config.yaml
encoder_arch: "mobilenet_v2"
model: "model that answers yes/no questions on an image's attributes"
dataset: "aerial photos of the United States (SatlasPretrain)"
train_examples: 101725
image_size: 64
crop_scale_min: 0.7
horizontal_flip: false
translate: 0.06
cutout: 0.25
questions_per_image: 4
encoder_norm: "batchnorm"
encoder_activation: "relu"
encoder_channel_attention: "se"
encoder_depths: [2, 5, 2]
encoder_kernel_size: 3
encoder_stem: "single"
encoder_expansion: 4
encoder_widths: [16, 24, 48]
fusion: "cross_attention"
fusion_encoder_width: 192
fusion_encoder_layers: 8
fusion_encoder_norm: "rmsnorm"
fusion_encoder_norm_position: "sandwich"
fusion_encoder_activation: "swiglu"
fusion_encoder_mlp_ratio: 3
fusion_encoder_head_dim: 16
fusion_encoder_fused_qkv: false
fusion_encoder_bias: "all"
fusion_encoder_qk_norm: false
fusion_encoder_parallel_block: false
fusion_encoder_inner_norm: false
fusion_encoder_positions: "learned"
fusion_encoder_cross_attention_every: 2
init: "lecun_normal"
residual_init: "none"
optimizer: "ademamix"
lr: 0.00065
beta1: 0.9
beta2: 0.98
eps: 1e-08
beta3: 0.9995
alpha: 4
grad_clip: 1.0
steps: 8300
batch_size: 128
epochs: 10.4
lr_schedule: "poly"
final_lr_fraction: 0.01
warmup_steps: 1660
weight_decay: 0.1
Rows from block 3 of the fusion encoder, named by matrix and row number. Rows with one number belong to one neuron. Each number is 500 + 50 x the weight over its row's rms, rounded and kept within 0 to 999. All counts start at 0. Numbers have three digits each. After the name is the row's rms in percent of the matrix's.
# gate: MLP gate (fusion_encoder.blocks.3.mlp.gate.weight, 576x192), inputs 0-95
# fc1: MLP up (fusion_encoder.blocks.3.mlp.fc1.weight, 576x192), inputs 0-95
# fc2: MLP down (fusion_encoder.blocks.3.mlp.fc2.weight, 192x576, transposed), outputs 0-95
gate.51 015:447575486570487524552489484546523408493485456492506459536473494471536509504534558484563553501522444445488501448490445466478570523438541476523548503437606474496399524377488541537472551542491409556574489581512543466479427520584586542525435462458523455517490385493523597482409555437542518519
fc1.51 053:490510454496481551550485521515484508473505527497564432507625529448452502490529507577597422511410520422490531415512496505446536482455524453466475469467473451492526549460456506472557481470460523523602519477469532562462547484510548499574399515565506406485525439573473441488570489449445533483
fc2.51 012:512522427499453461520487504466409469506526547547470468562533421587374563496496504490549526563476503503511551479490408504479548407472466571504515477522469508450476559543478475499510526547519512477427484460543383573440471458527491442491572430431510519499526569469474566474526413538462574517
gate.55 005:488417530516532421478487534526497550537577535481477618364479584536507442525467440423487515546506469578524432561432527489549407503523466549515480506523434547555486508461542515477462545531492478468461557494534478358517553524478430537337517486482514494502468618450527475579454475524502572533
fc1.55 045:461499521556498446495537472542505555550565494485480603410442586522499466517491406417451567518481436556471410557411480483558386484493464572527478510521468561568437518429546549513464557564469436493447530535507462335491517541522464550376507464474508482533456582429556525537439523543531529534
fc2.55 031:510462419482551402613460607521405481567521486506502479564468446463448590498541431483513531559418440516626512516468537541462448330460382501569512530508478503471552463508552368581479516545482445462475496462517454516503528508469503458476564418456481468622430544519503568539539425529485524510
gate.58 011:531552514536552425492516489564458508528456490510460570504405506538502474506511476501439534515558493571480422572524506444591459498539540566498514518504571580559357502475460498492478566559475442479478510635501461468539499539526489513476537466484479527503452507468576606500358545536551488549
fc1.58 050:486482475489516458471411503531454558532521499552533610479542556509502532472505418454467519512476442491497457492422518565500410460513416493473444480516423501519567474508502495462473424481488525402458492421419501440468630527378408500376548497463499471474520576503531446548565511482513545476
fc2.58 050:532470449501504434543458604584493450571534446523418466564404473540553569561487350475468532514398496520542475431478509547513498473461427535558447438441469530510484476531493498485478453558438444432516471457482411511479514503399506508532529486453527481577504583502529581482588460532455505398
gate.63 025:477580473553522531555516500500499436491445448477489480550478494474509528502547559514544546523541426458489509467498464443486547520429535434510550487484624503473416506432444510543468571534466425547568474575572537484473433520559576499543459466477534488510486417496482629482398501469519503516
fc1.63 021:504540541516461485504443483472466495499531544506517514443480516433515510480483498475556525514550319420501496491432464442487508477502477504494560515467536487526421532331534552513510584544467377498575452554568496463490486501592532519485446447491433437478491462484469513497398513460522524561
fc2.63 013:459485420466488508503427497491500516501463511520513488559562465543405576437466543501583503546483419479456544531497378511476567465353424555501583506432523482457442522511438539481519489544458503504492446482525475533457470449562455476429512381442479488614492490489451575535508521474441599515
gate.68 107:439518500596535459524496507539514463517514473489463555475444558497523493501509480459477580510536402545485427564425449485539413506461484501491527512498577557532409495387511547534464562570479416540463491562561516360486494575506496536408479443456549497508479490451562601540394532488576543516
fc1.68 036:487463541536535459522550492469525484523516519481402528435447536497512431538464477500406532484511485566522414585509512471562442557490537484530517534546570614554490511483527512578474549514513436588444520548568523386545488499519498549489508547525525560501469537481513547483387468549497498529
fc2.68 360:470563559504496560421561413447512585383489526491515554382538540485516400498474540513506479459588525476436489548532477442498530565563622461428517523526542498548495534475513564515516538448586553541509543518513561478508471462555472507518472592566486578410473411508493383492426526484557452581
gate.69 028:492441544538502422494529520509480533546561518478435574374447555527525457558469414422446514528509472589522414586435519478591355505537446561521463516530489594581460507466570512513476541543499453479417519521530461411534557551469412572424514486505515505489495586455556483555413484545522527514
fc1.69 027:461514507587494464513517521555520498551527493489454550429401530535538477563495425445466567499525446541531389526459462485575381520509493573532474516510530578593408532418558542493481554584482429498436526574555454409494470540527476569433522432458519501532472549429579562529365504532536515526
fc2.69 060:553452458483536434581462635560440385603524480474453446566428454524518581536521437495496519542439506514586513465432582586504466462448435512580493455505479519488446452527520408504483494524456458446483484452511446514511566525392518508511518455523521479596557602517514588517536470525448558468
gate.72 086:436561560614515523495483473565538512501489480498453523436415540469534457517459476459521589489574428526479428558473506453544430472444534521497550537487585534540359488386478559527471583533451417490489541595523516413507412532562498579431467455483490498519428457439583571529373567471570518535
fc1.72 493:505563433493478574508471479483545482457443495509544412592555451477464532479554556568562486469472537408472555371562495511434621475482535456516515494468502423437505513522442499499556466487473533508550498505475479615446457455558558452622467498527483458521500433534483514440550528482476465475
fc2.72 142:506450491461455401554474545452445480558554552489503445636525430538471604495534501507547512560472488541572559551496511574490470371433404511519517509534437508417547530522451436557522515514467464474468448460484415503492519518455510453453505364405520474569505537473463587587544400519488587499
gate.73 057:468472553550499442486494500547497536541531501466446560456423524531563466551464439393455547504554441576539420596436500471588368474514477562523492542497540594550410498430542516518483545580490458476420507543530464397519513527470405551431534465485494511517450578427578539561417539528553530537
fc1.73 027:495455544523503439478515545511432535464517511463464579411480547506558461561478423418486497528561473593510453595470516507573382479516469515485455519490519555561463485491538484508498501544503436463499511491491467393511512547431459538409524464473504578518487529453471495594464516492573555506
fc2.73 239:496447408500517430583432584540466428618529465497476461590453440534475615517522425482521533550434444519579504475459509528484475416448384536591505465469483525467499469525499430535478464571448442456474466484499444528465507500431498493494550412458509458636491589520512625509546456531471508455
gate.80 136:501441594515508454489499525504488528547537502469431594387443532531560431529438460444455527510555443590540399646471510450586385531532472567495503527528540568573451482460552512502475559522512451490422510534552481387573530518468447545428528503499500543474483561436536496555398487534538522541
fc1.80 087:523557431479472543503523478463521492437457481551530429601518454483449572459548576529511495470452524380430607368536489537406640477490532442504497487480471412446531493542449488513547461484494523516543469476475510624450475471547563456590479508526479489512518438525457500420589536477465462469
fc2.80 092:475493436528542496549439546590559421634454413508447500489413490459539538541498419456434570479437507481548445381441523516576480543489485492606460409501491518541445410505490487448434421527429480477489505553470467543473527520465520538541552477562531520533503577499557543444511564494461471429
gate.81 591:506434584498513433466516524507488548544556529485431592370474554520535439530441425455442505515527470602531434635455523468600363521528476539497490514528496604585485490460554509508469533517519467492435516494548481386562551532444448542404536510498518525480486591470534479553440474542523524538
fc1.81 281:507432585513501444455502516507499560549565526481426576370459553528548438548448408453448511509532464588538426615467535469612358517531476547497482520509493606604478510451560522515478513531513468473435523498540448398553536514461442560416545497500520526487475592466558470547443486555526515539
fc2.81 355:515435455441565432568468567550495428558494435479533461606484467436476593414488491483502481517424415506555531497418580569474488455398405497542495503467529477430529438532499387488460500507447484473530462450519494520458539498459516474460503448483458378621508527530443576518564496478471587476
gate.106 274:466474552559513436487520498537500536543545496483456592417422556518521463531454428427448544519524459604488415623442489470589339502504475570513489507524509606563415497434548533504468552562489451483438523545530473394527527557481458550421504472495518520492467567448574531562418520525543538528
fc1.106 270:508518435471477578507486493477518469469452493514550414590553459479483540479547550574550472485473553387499582367556499534420631498482528451501501480459475394452558518554455485485535443452476541489568492463452503613456480435528542467592472507509506457508526421558461474448595499470452463456
fc2.106 308:485559571495496577401555408468548568380466510506532546405529562462524394464461562512470471448572517473416483528527479456506541586568598466407501524513541476543497513470505578464507530435535563536526526518505572469516493483565492510514457586558485536394506397490480380481455570460538475542
gate.108 013:455631486520520508546401486625539432492452468507507478521490483465492522491525531483590542517553435474465508455486461488480529479398499428503555525469622485478463473443479520526423539539491471528558493519518519482461376527602576501487483439442509490523489418475498705503436534411534507505
fc1.108 006:556402504468434490495593546321453531459521543505484487472532502472525489514491484602437428476475563491508505504513541482509496533566499423454464471539489504501540535539483481504608480436527487518510499482548508527528580476405452492641474547615488481453535520554473365465537458536470489499
fc2.108 006:504475441532432452527469523496416493516529540514440497593502461570417534566530479501552549647454504536523513493519439517511499391486471556514500476522462539471473556503451508566531491528487459477437482509485335499508481494487525501491520330434545506499491520451518567529512419543493533488
gate.110 165:485463546524519421481491508516480515545523522488433606398425549523541486521449406435460534520541446578504441622423519495583335508523441542511491516527510578580458490442557529498455539569493435461429532521517465396539543549465435542404527466518508514488490593445556507566445500522546526505
fc1.110 136:506442541482522388494508536493488483523540496481435557451445506553541482487444451399457551515525460594524491625425500523549399512523454519521516531537485560548541459509576483507439491559512473470421511466518485422536513542450462502393594462485492559522490615411501502567501481544520518521
fc2.110 399:505442427461470410586448592515425442572550508521476475618512436566444595552513468471541518563436474529568533498480473538482488396452407543561514494477462530436513532531492445536512467547491461453459450464480430549476493515433517470462538417423501485596504591503477601532554416541468551473
gate.117 087:439520578568544454530444507608560470548535520461478545467419519496522448517474492474487563540511423564534415547484503488553433522477507497501531569535547585580480466394517522538438560550504440520461529553519474357532458546521533564421531438483529511538475487422562552524400490528553521513
fc1.117 075:469483514555512491543428499496580449524497480459461459547498509511555458510513538561496533537537380536516425517516507439501533525472539464533549506502575545494445494380499509508527566510472450564508501577573509443521492511522560487517454470508503434527468505432519605517387475526512552569
fc2.117 020:473482509497537444532421588553561467611501472445534463542492462433555513460546452546484564483492454551562524418432594456442482483483474464507472424466465477602534432489507520546487499549472497458516474541509501466493525567509480514462560488569497414584542480509460509457517577493522443492
gate.132 735:483479573531522443483530506517474538527570516482452588388445557505517447527461427438430519517518460600512415621449512474606334517533475556481472513536514606580452507449531525517464547524507460496441510527536470377565530549468446559405517506486507538487487559469542496542428494527549530540
fc1.132 237:465505560536525438460503492535474525533548505485456587419421529515525491516462439410436554521536426591500432607436512482590342485527463541472494515521527581560425470429524536513450556545507445480428484544530455397546516577480449541385534475470495520483479550440560531548434533521587534533
fc2.132 159:503455433517480458552446547508458451600533501489460451604497423562478620541533437485528537572434482515564496471480473531491470415409403544607496460486466544446508523520463436536504470565464448450462479498473394528451496487427492483465538394423524461598486584502533628517537427546493519458
gate.134 045:462499533590512461505497490568479517526527537472470554425429545487528480553482431441491532510547433566549428550438507496567364490489490547514489531494552590576403514391558531528484550598486419519446544558544467399501473545514453556438505449496515493527464544435574563522393514533573534532
fc1.134 053:571451502384440494455580519441460523507516512504478495512495482571482521510474492471495453471443594543466583540549543551526525515558481504515449489568418508515588509640573468476503433430550551446470481419452508584532529474461446466520570576517455529480535542515469403516595460541424434485
fc2.134 029:499445440479518469560468609537493486572554458533450509531419467561497594607515391454496527505448474509559456470454528489506432461506396497601469496493468588498486492538533463512510483569479457464502496530499394514481494488393516472491573479481498506591508600535565579502517457569504450476
gate.137 189:480475574552519430482504498540481535550561506491450598411441548518533466521465433436453539522526453585517396585443512485593364510518472545503486518526517604578456487434541527520452536542520441493436513529526475389537524560485458552405542484467497530502481574442557530540418506535559512535
fc1.137 095:468564399497472576530496489481516455471432473510570407615546458481455556485558555526503502479450530394481587361526450554421611478452524445498489477451500407427522513543460484506538456477459543491557482474452491611446479481522544476584476482509514454497514409554496508457600521453479485456
fc2.137 571:477565569511493573414559404466545577386481507503524560398537556475520407476469544510485474452568507472437484523541469431506540577569599482419485532509533486544494520480507589490507532452556560537509532528496576477506468470578483514511473594563479549388487411499495381478440559460552445545
gate.138 055:414578485623552516515413465609535457513464477485499529545412498492518541493521486460505619521540404479498439483451467486500449451461498515495535514485590519508405470396472540526465550599411423464466490588506464427452454567539523520453514414464500506522476487423570619528416577486599538496
fc1.138 026:433573441612561580513403473603578469487456444497530471579433488489534515487568509556534579525506412427525455398527492469453514441456523479488522508476595479492430471426429529502513510569388432540512496564509466438414423542544562496504456430525522474545473479440535611477438539505535594451
fc2.138 238:502443415456550396591435597548487435597528443487476486613481463484457602464491426458517505519426449494572506469427531532486487449430413521583515459469501514468486420548505429498454469549477467453489461483483479529453531488438518490465537431511470468673467557543460604505556467505470556452
gate.139 106:397527486650520469504481450561515487478527488424540533516406521497533512497498483442439573505487504585482446533469429481554382494454486528521548545490561569573406536411511584538493540590483434517481572558509411416498464547538476574449508452500567476527435471458598589552432580506552505504
fc1.139 082:504465550490531433469513509509459536554552529504464601390465532526498479522463395442411527513471507588509431589464537533616356515532465535491452507557473609579515474524556481509462492484531488470425501483501466424557566546429458534398562539496492561462517596468543461537486475550534515496
fc2.139 078:539536570523524562420535474493549508437490508490471538396453585467583381522480484513464468445563584481436428483527541457535446587570620458460497513510497513582448477483555568485525504445536528531537567545496522454564489496525498557543479597595509577416512437545549404469440552476548407509
gate.142 198:427562538597530477526459454572514473515486475486480562510425509495522511474505513456487613519548404539482426551455447472514461473460482531498555519510589523511386464391483550544451581571497427521466477590521489386490454570551518524425510446451491515514467477429572618521384560481590531529
fc1.142 047:419600496568464512559445442568540440490457444506525489590480483473505549442545561485543593505515431495476474466512405491469596456409490494488569508500590459465409455394463583533461546539492462555494458558472523447439441544591565496466457436426495475516501372428552598504450571445545508510
fc2.142 304:458533519451571522443506447479552546424453451481564555445517557394513459421448547491492451448559445482431501552458545466484528551510526443446523538458595460529525470498537524484480542439535546557543500472534588491479495469569481490480476577552436478524477397551445425486474571437560492564
gate.143 150:516436566515501435477545515492467558527558520476449582370476570518520438551455385452426487501504505569521398604453528482600327520545473565513431488534480612590491536482542510498496519533503477490446538503539474416549567521455420553425516519492499520499495608487534453536443460555504529548
fc1.143 449:512536430475476584518467497481523467472448484521549411605560452487469539478546564579554479484467546401495585378554487531419650493470539446499507489462477411435555505551461480491538436459491546502576494467454511620456467454539567469594487509512493475511518432553461485445599500464451467464
fc2.143 081:521546556591435611469547453509540536453475547530467532388458559535506411528515550486454537492538553465461439464577424501551530565558593491459472508575471527514454530445500592482521510511463529509495552577464481465541467486551525542545488503559544566348495491476561450505427534484475446516
gate.149 056:464484552609526435514495492559499518536547513501471555445454564475510456522485448469431550488529420560513367596411497475540367501485481563503477512513542561545421519410510525532499567558480463520442490551565522363502497563514449539415505465480499507538471542433548561519385499513546565558
fc1.149 047:538525458408475538472529482475469519476463527537530471547565471503464566469542487528527419497478601420467581418530534538491554453530484489486448487474432427470567520586449500465506440443522571441550470444420504623485534480495458473532486546517459486493552494554466418456635524470458465471
fc2.149 039:615488612516438548455561476480481555440562626480511476495470552510502415475524614531470488504541562533444507545596461543516501504543553517409502590566422449433533539519481516505525494423501514497489501502453510460580494556528563557474437464484504477361530445462524458526473465461503526501
gate.151 151:430575547622495508502505463544494491496486475494459552453426545493524495523493472441499607493565442516485435549449472475553439505464507511485504523488556539546374508388496588548458559565488439495493508586521480399515451571556491590444488468455510512482453456455574577509400564466617498537
fc1.151 115:451520537582543443516485486568490525538545498500499593469446557489498496483482454415460593522507418554482416584402469482552375476473463540480515507535532576547405486391488537524432564567487443496463487543539489369514526575491487536379508458453501500495472538449566567563404524502578548542
fc2.151 119:509551584495502575419570424453518576380485525498542540415529554477513391462480573525504473452571524482417490550535496465490535575553593473402506558513530478513499529486507571480522558439559553539526533509513567463523483481571488491498443586551478533405509408508484392489455534459547475556
gate.152 026:473526536555471450510553496534497486526483466456441546475411521536538482522477476419434551487552495592506461581436468480575404508466517512541547528470561578547415458475541537528456531552510462489457496558491495417537492573492436581439530481456577505541457504493575574526403533503553484506
fc1.152 100:446618480568527525541450478606514470480475462532560477572494480465462545447545561499602580515534418413464515422466443505434561474406496509481551492483530426449440505425419540528462545532478487501576469532475534501426408526590555501489481430399473467544481415482513624492487549390553513521
fc2.152 155:546557606494490581415584418433526547443480534521509540425545586470531396467503603515459476464601535461456462553538496480508521548619595471415470566528495490535519496490533541490506543456539545553505517519477569454551492525582520520476455562508491523364497429502510379498433500461541424533
gate.153 100:477483573604508452472473498570475556548557467474504589441446562524524473504483427405466571527510405544519391561419512479551346501487488567469466516492524567567408498408510537500454538550488449478462491519506483383519520548493434563385523449438484475512445542452599529550404518509573542563
fc1.153 053:477538567624524475506492477571475550508560479482497549432460558509485454532481467432497530511525440536512377566463470456547358518494510575452469517499578593551384539387496533521469581570510441505497531587569508379514472538527467562438512452451452534518441491461576546523369499485564527575
fc2.153 040:480529508506551534424526403437509543485436552453582548423476511437485459417524511517502536477545500469473439537439509450464476522493521405481563527566528475533487441425515482521499579509528562519506606563554565515509510474578473502478525530581476465493433397524543457506445576516603438559
gate.158 070:459522533579538426530505502552455486523543506487493587429444513483542490504477424421440552515541427551521421590405494486552350502508446549510495522511535552554405521417540525520460547586470387494457496555516460405534509549487442563415489456466511504491500544435549551553406539514575546536
fc1.158 040:553467453431504578462491544432501517485523487492554464496573504486518461512498497521585434523470609464545567422553568540528518497532527469468446492491396447498577570574454512458555425430510538453613559445447493596520511443467489470534463532497545449520510449595507429523601470527438482498
fc2.158 136:507433417521528465561423559569520416616482437478488445575450496467517597492506428490477541533408470504537487444452533570527461489421401488588501422469492531475504423512485435455468443539408428460511472497497450518458551506438506514506524430480530418628516557510523598500576497516436518451
gate.165 073:469450560561499442517518515523496532510564513474472553404457591508518416520484433490432497517526422553501376598417501485538345532481470537499501503503552551574429554418535518512498587567481441547483524556529517345522528529494422580419471470495517478514446524466534485537378474504550544541
fc1.165 156:547394560410503418449520533462486540548549539498421565377475513539529462521435430451448463510509508586547492628489546501594409510574441550489471519533472570568555475562576487486481478501528490463414508457515450458580572500420448516452566541553494564451532635473488399544519475555469491496
fc2.165 019:519535600440537468463591529445500550426563533544461563394492505505508424521439499495455465455592533478462482571528558470555463545570587454429520578549494536604494527522578557567512518456593519546483549505504568473536511493504486497510527608513473621455452471503474382526415455501541457546
gate.168 234:457539534584519468516505479547489484533477474485465567476403524510524506490484511449487581528565408570468467582436460464527423489468467528516553515511565510514381470401511552525452590569495416513477496586525523384508467589540482528427492453470514502511447479435555610538383567483579523511
fc1.168 671:483551429520491588510473474507539463469438471504556399621541457493480549472567570570537511480487520394494550352552478527420624470456536443501513474444508395431528501524418493495534463473476538500552483497460506603438453469557544467590473486485501467534500416533487531443569528467489473462
fc2.168 159:502543563458550532442532459483552544402476484487551548443508566419522417410429542509482457432548508473421495549493543472501525563509579474414511539496548450544513467512524544451493533435546563518555528477491603459520501480568516501467451585575447524441472375512449393489485585437535516541
gate.169 048:451505544612514451503487489552474535540532484488488582438419556491520485525482450433442566523518434567489408578421485476558346492479482555506496515521539579566404499408522535533468562569489435499461504569528482377520502558500475556417516469476505508509455521452585567550381541520572536542
fc1.169 078:541436582494527436472513521479481553543550528504436593370487553517528426547430425478442481505523498578534429634467556474582366557555487537519488520558490605574512509505566484510489513497532486487456538500549498400575553505444443542435542553524504552465479601500521463534428462544498502535
fc2.169 124:513551589516486571410568425459526562393487542487502531410527556484545376495503557525469480445558574486419483525560499467513516589552628462410484511529507485558492523466501571470529516433552538534534559512503547459552492512551489521520452590548509558369510419482509377464460535481542453530
gate.172 014:471522539583525464486473505563502507503548465485511577459446536487531500502476454390505594517574434565504437586421475496536400464501440578478491530504533543550415507418504557500468518559492460457480513513505467373505465525510461533381529441431485539523459531444581514589408544486610529533
fc1.172 006:515493515516626441472547521494500474504526534526394562449423476514518471508485476492413568501533455511520450550482513537562471558556497490500526540552500556519527453539494446542418511475533490494438467471554457386544524545465528524468552545491514631483505620468463585468459479511559510508
fc2.172 075:467434397489490421576414585546460454571521469490488478588498445520472599555510436469529527566393438529549539476468491552506504435423395534571512448456499522441502515513438457521489459530457445454480442471505437546456515511431500477507526410441503463622519562488469605525579460524456577468
gate.173 100:443534536565494446539544479495466500515543487484462551408428549479526479540497457450423550500518430571508426575434474480589440526495470534508491554542571618571432520416550523551480558539506432556447488544554479378537482557506497556427515480490504534480478522472546561511386536523557505546
fc1.173 057:523362496508514576449430546566589500545490511463462472494567540535519468516482447514605467514480554465578488463539560572488396489458538474519448472458449440525597453471479515416521424540430495439481602452500487504433570500459489505517493483512577424554525580484503478522578409530433513427
fc2.173 107:540445469497501470546417591549529427619484473526457468564432508492526521526496439479452543514416516515544470413479502566553430501454434519576473448483452522482470436552496468418464423554402434464503491532463396493493501543465553517495539438482533517565523565482498584506559515515420525414
gate.174 030:475498579515516445477490501513484493514561482457431527352489566461559441575494435468451517489522484587539387571485544500568428565498519523490462531502575591563438538402542523576493588538514457513464582503538482396543524522519444566435532498469489532494498546492569489523394505515549481563
fc1.174 034:516479524388477522514579510400462514425464467507455455481543474463509481485518569582512405499497556497472568499569510432479644544526492497475499469468513468475477521500526465479581520407542524537530500474436522605534527449498493475594433521541506467447529424517415438455536497459446430516
fc2.174 036:438593553486481529412522413437526584389532506524565561459508516535510441458483563476513476468548468522434505578569409382450569490565509534447528525479535448482539585459516628498483516455546560479514471473510538478462410459554497454474453516502470523443476397486469448532469531436602503502
gate.175 225:464526545569517439513511485522492493521514489485453586453429545502522485508474476440435572530544413575470430614438465453554417505478473511488517520523556574544404486421517529533448587541509417536451478561556522367522493576506486551409494469487507514482470514454552552536379529496583548526
fc1.175 094:475656447579471554544482465505500465449440451512509457594485495487484574528565565490522538511533467415476524425459448455419569519473516463494520508487578454445427534412471522531511546529515449559568488581538532520446403564589528520547440466494497408480473432525534594438390542437547493480
fc2.175 262:466561549474504567411530407483548565383456492488570549429532529467513425425450565529523475447564467482405506545509479448485571572511578501414526530489555441517493518487484573479510525429536582519523498483519589481497484470578473505496431574567461502426506381503451407481464586446529495540
gate.178 068:448501563548510446490475487573468508536533492497503589476399524508533520473460473407475579521552398576495445605398464481514393482475437569496525513517538531528401485418530530496442564584494444474461475539509498381515510569498464516381516430458481498509466532421558548576400542485571555543
fc1.178 195:557467466421465540489546511413500514470483519513496420514570469501477495516518515571488406460459601449502563436591533522483579521539534461508464474491440467473609521631498445499567414431530572501522513450477489639506515439482513478599509579554490523486531504560435407439618458521419444469
fc2.178 033:467483429504527410574409607536442458574574495517432469513445418538481585597486389477525536561525495526577493478469511481489481452528472539595502445498492579547432520519531455576495472557509454467466511530489423546456479449395488538523580447551525572599475585590492591499485469554520492486
gate.180 217:446547515581518462537509498543505467513512469496485527503413513477537503492500527448478578509545411558491466569442437453517472501444492506490554533526586550504381496386506523550463593564485418558482476580553528400498446555529523520429490433454518510505474463439552601536363547494558530553
fc1.180 063:425532530617534481493452502499482520493517493514485585427418564526485439549478465478501572520474431577458409570491498521535408491436530469487490491545505610555464428436531510515458557532476490528485500559520508397519491522468538574409498468458537548509502483461572579571364525507560493550
fc2.180 242:471568573483512552420565416450505585385493518527528557399529526489506412476483551506498473454582501483452504561520487429465538543585581473419503550503543487535513545484527561519516552447573571524512541509531557479514467470550474479515480600543470560416481415508481393481439533479583460575
gate.185 057:404500519659482487462508453513523519483517417479492541438410568513507426556498416444420574522500480541512405564463456448587375523499514569501476475481545605604388520442502552485491543560493425506456543574532464397504496491508460585461506465491534543497456505469590536507438544510525492545
fc1.185 133:466540419536483561540469494520523433466456470496578419625530476467497546464562572544568517518483470417474551385518471497400615480414528426505541481470525411438479502452442513488511516496446495530576486508470543562424464486553572472559422453490532401521504378510485544488522528450481519477
fc2.185 025:479411408524481474584418547500438484605500496483517461564483456522472578521559469487540549583440477527561523527465521592485408395425398503565528470519468533466477492454469399506478511580436433485498485510509442497484528503461480496461509392435530420609496568460546586547528444535493567493
gate.187 232:468490571560520433490501491552475542533547503491473584426432551509516456499469447444436540530541429584501393611421491459562356497504460554491503509526525571569430494430520530516458562544514453495452487542523490375530518555490442567405508473463493511498465547444561522540404507505568542534
fc1.187 135:553419582493523436459527524504491561526553506493438575401434534536526440519417454455473483512547497601524434657478527448569344517551474604493482514542490573562474495502546490468479546527519478483425524520545501413556530511454435492425525508489487554482484596454512485553433473554494529541
fc2.187 118:513437424500502444595442590550478417625514465496476446597459451515489609515528450492510518545421477517586517447458524553502468443421407525595498467488470513454487469516487428503486464554431447471491457486500445528480522518444508495507527416452515439604510594494510625520556457527440539440
gate.193 218:485464555519520422488495516522476537539552505472477603414472572517519476529459418409454525518505457593517417614422502505580323514514453536481476521522515605565470481456560498506469532542499453484422512507527484390537545544435445531394541483476506520480491583457561499579434495543546525526
fc1.193 073:532452484416498477433463516502477541500547517499526478493523471486524518499483463477506464488479554485522518439533598569484511470539473481457419540492427483515614447561542459454512368460531543432433489381419448584494536452420454480490541523532473497491549590488480410506591497540496470465
fc2.193 097:492462427457470452561460574541480447594493476510509453606514421555432605463504491492530569553432458508542534443472458539478511449376401548554526498484442503432470493503484453491494475585442477472477473482494448545445502495479498495455534389444527416588488562471505620540550505531417577470
gate.196 071:517445574546515456469523535505481586524606502473488563369500591505509452553474397445483489498513464553547383568436538496586330496519485562483449513491473611602454528410525528472528495542497473478483537504556459414553568538468440551412507492489511467489487604477572477552404487516518537570
fc1.196 086:486420570541508494484459493515543554541602513445549525399562608453531400557481447516499499521440440508524380510508553461521403496432547500486451527491495611585454534371496523487540541516465448548505548508563513418501537490491530525476457496520500423496466510496545465522409452558463585573
fc2.196 146:507462408527518458573453577549490412639487466497480447572434451539476603511544455484498552547444471513581469440450507544508466430443404523603500460514477522475478447507511413529478474584423436490475484519494432518471511514455510526490556407470528443594495608490548623520514496526457492441
gate.202 006:511562532522562418497488542624534504514541500538426523458471469513499519502505488435515557496539455538499506521496480530535492510466471473507553525598548522489447452465497496552394527496566478525494511519545496426489406607575519531395566458455473531481471540436531589495436543440588505529
fc1.202 010:478592391518507573527482506548508455465416500499576439582505470481472544494572531577572514522490552401455560341519502549452559436416520418527510491456451429449536465503443490469496449482464552451603501495414498578432460506515544491557437484465523451543512417557506547497604524425501463424
fc2.202 050:499493495382539419569501541507462505501550475524550541576506457497460526431458507479538447513523414535542570574483510496442552396527439581517490605450520459459551504534541489542457529493551528469458417423456598516494474507481525439399481500498406474552450509502414522545508455448514589492
gate.204 086:487541551571548447500479499548474499537514465520494558469418475507534523498474495390443612489555425558519472586412456486551435482503483539496536537496530560518379475448522524544449536555530448496475469550543496404527462558506488543414575460424485554510451527449582590548395548501610520554
fc1.204 024:427479584555496467501497474582515500510576538456459555425498559518513431521428433407534535576492470569523383531505497521532386488490468552457506551504530506592491489381498513505468532604510469513463527524435503397487500528490469582440459480477544516475489493474554486548454520463573537520
fc2.204 044:506465442494526484549430530553550439573435403532475455581444493481474570479465471482500494519409431495543497426488491510541513471398389526568497493458478479425485467515447492448501448511407445488469435478492451548452498503543510476503476365441522424540528534480499572461551507489425569421
gate.212 074:483489558580548466515533496514488482519518517464422555379456555493517438564480432468447504501537475561537411593439526471587388544526496517538492516522551614568448504439541507546481577547502428519467559561550491377542512542502468581474517504511524549509481554482529545500400481535540508537
fc1.212 042:502542434466387530503550505494521460510433448506489401656496448572494579505524565480490487440409580464479597377568436526469605492438576459520527494453499485457528489575506479536513396489549550551519440491457527591469477516501551447564524515523550473480507434569487551439558504500435463441
fc2.212 026:552432441527512487581402590507492451639488475471480450541418491498531522493515417467509599519445478552522480473489554557529434392434441504560478448537446493487544430486490454467495478573379435460506524509468423451530552525462517514470504371481544452577476543447557593538586494492491547449
gate.213 184:491458581521507418498518508504474537528561508474445592394444542502535440535442450432446514513528460608510409641450507453577370528533484567505500530542532607560435495454567516513476568545510453511437512539541489394560519542476448547432517510494496553476483565443526507548402500534531535554
fc1.213 035:455491465592595539484428496613562528563544525499532542494482551518473486463516447551563534589488402479486418444467530517525368464395448518488486476543466546506484471386455554437446583496424483474525529500506530376439567541533539490431410456471551375517503531462571543554483489447530575475
fc2.213 048:494524479510511464544518520526497469572572458482404564427485495507495551567489473481521480514566480494636491471478516469479522441648543523570468529513520521581490415521581511643467528563601480519411505533480574535468480443480502555530600538545481591510421559541507504526424433502548389496
gate.215 423:489456571530517423486506517526475552544566521494463595371468561510518462535456402434447518518504461578512399605429511489590323509534450573493475506531491609590460502444552520500471536533505469478449512513528467396551565547452447560402523498491512513478494583472558482565431489523533537526
fc1.215 348:484565421504488574519486474485533431473427469508529410639512428485499550468558594551550528479502522413482589384557474509423679489449547427521549496456524408412495489527450499513513480480484517519552470507477515599438422474560569460592480481488516472517501402530479564435550533472483461479
fc2.215 594:501563575518479578404558409450534578388496550495517550409530547513512390497489563514490502452564555481417477530554459452510527575571608487406485527523499497538482530478493590477526529454545558531523552538501526463529471489570490520504477567551506565380503419494520381475450550474549453537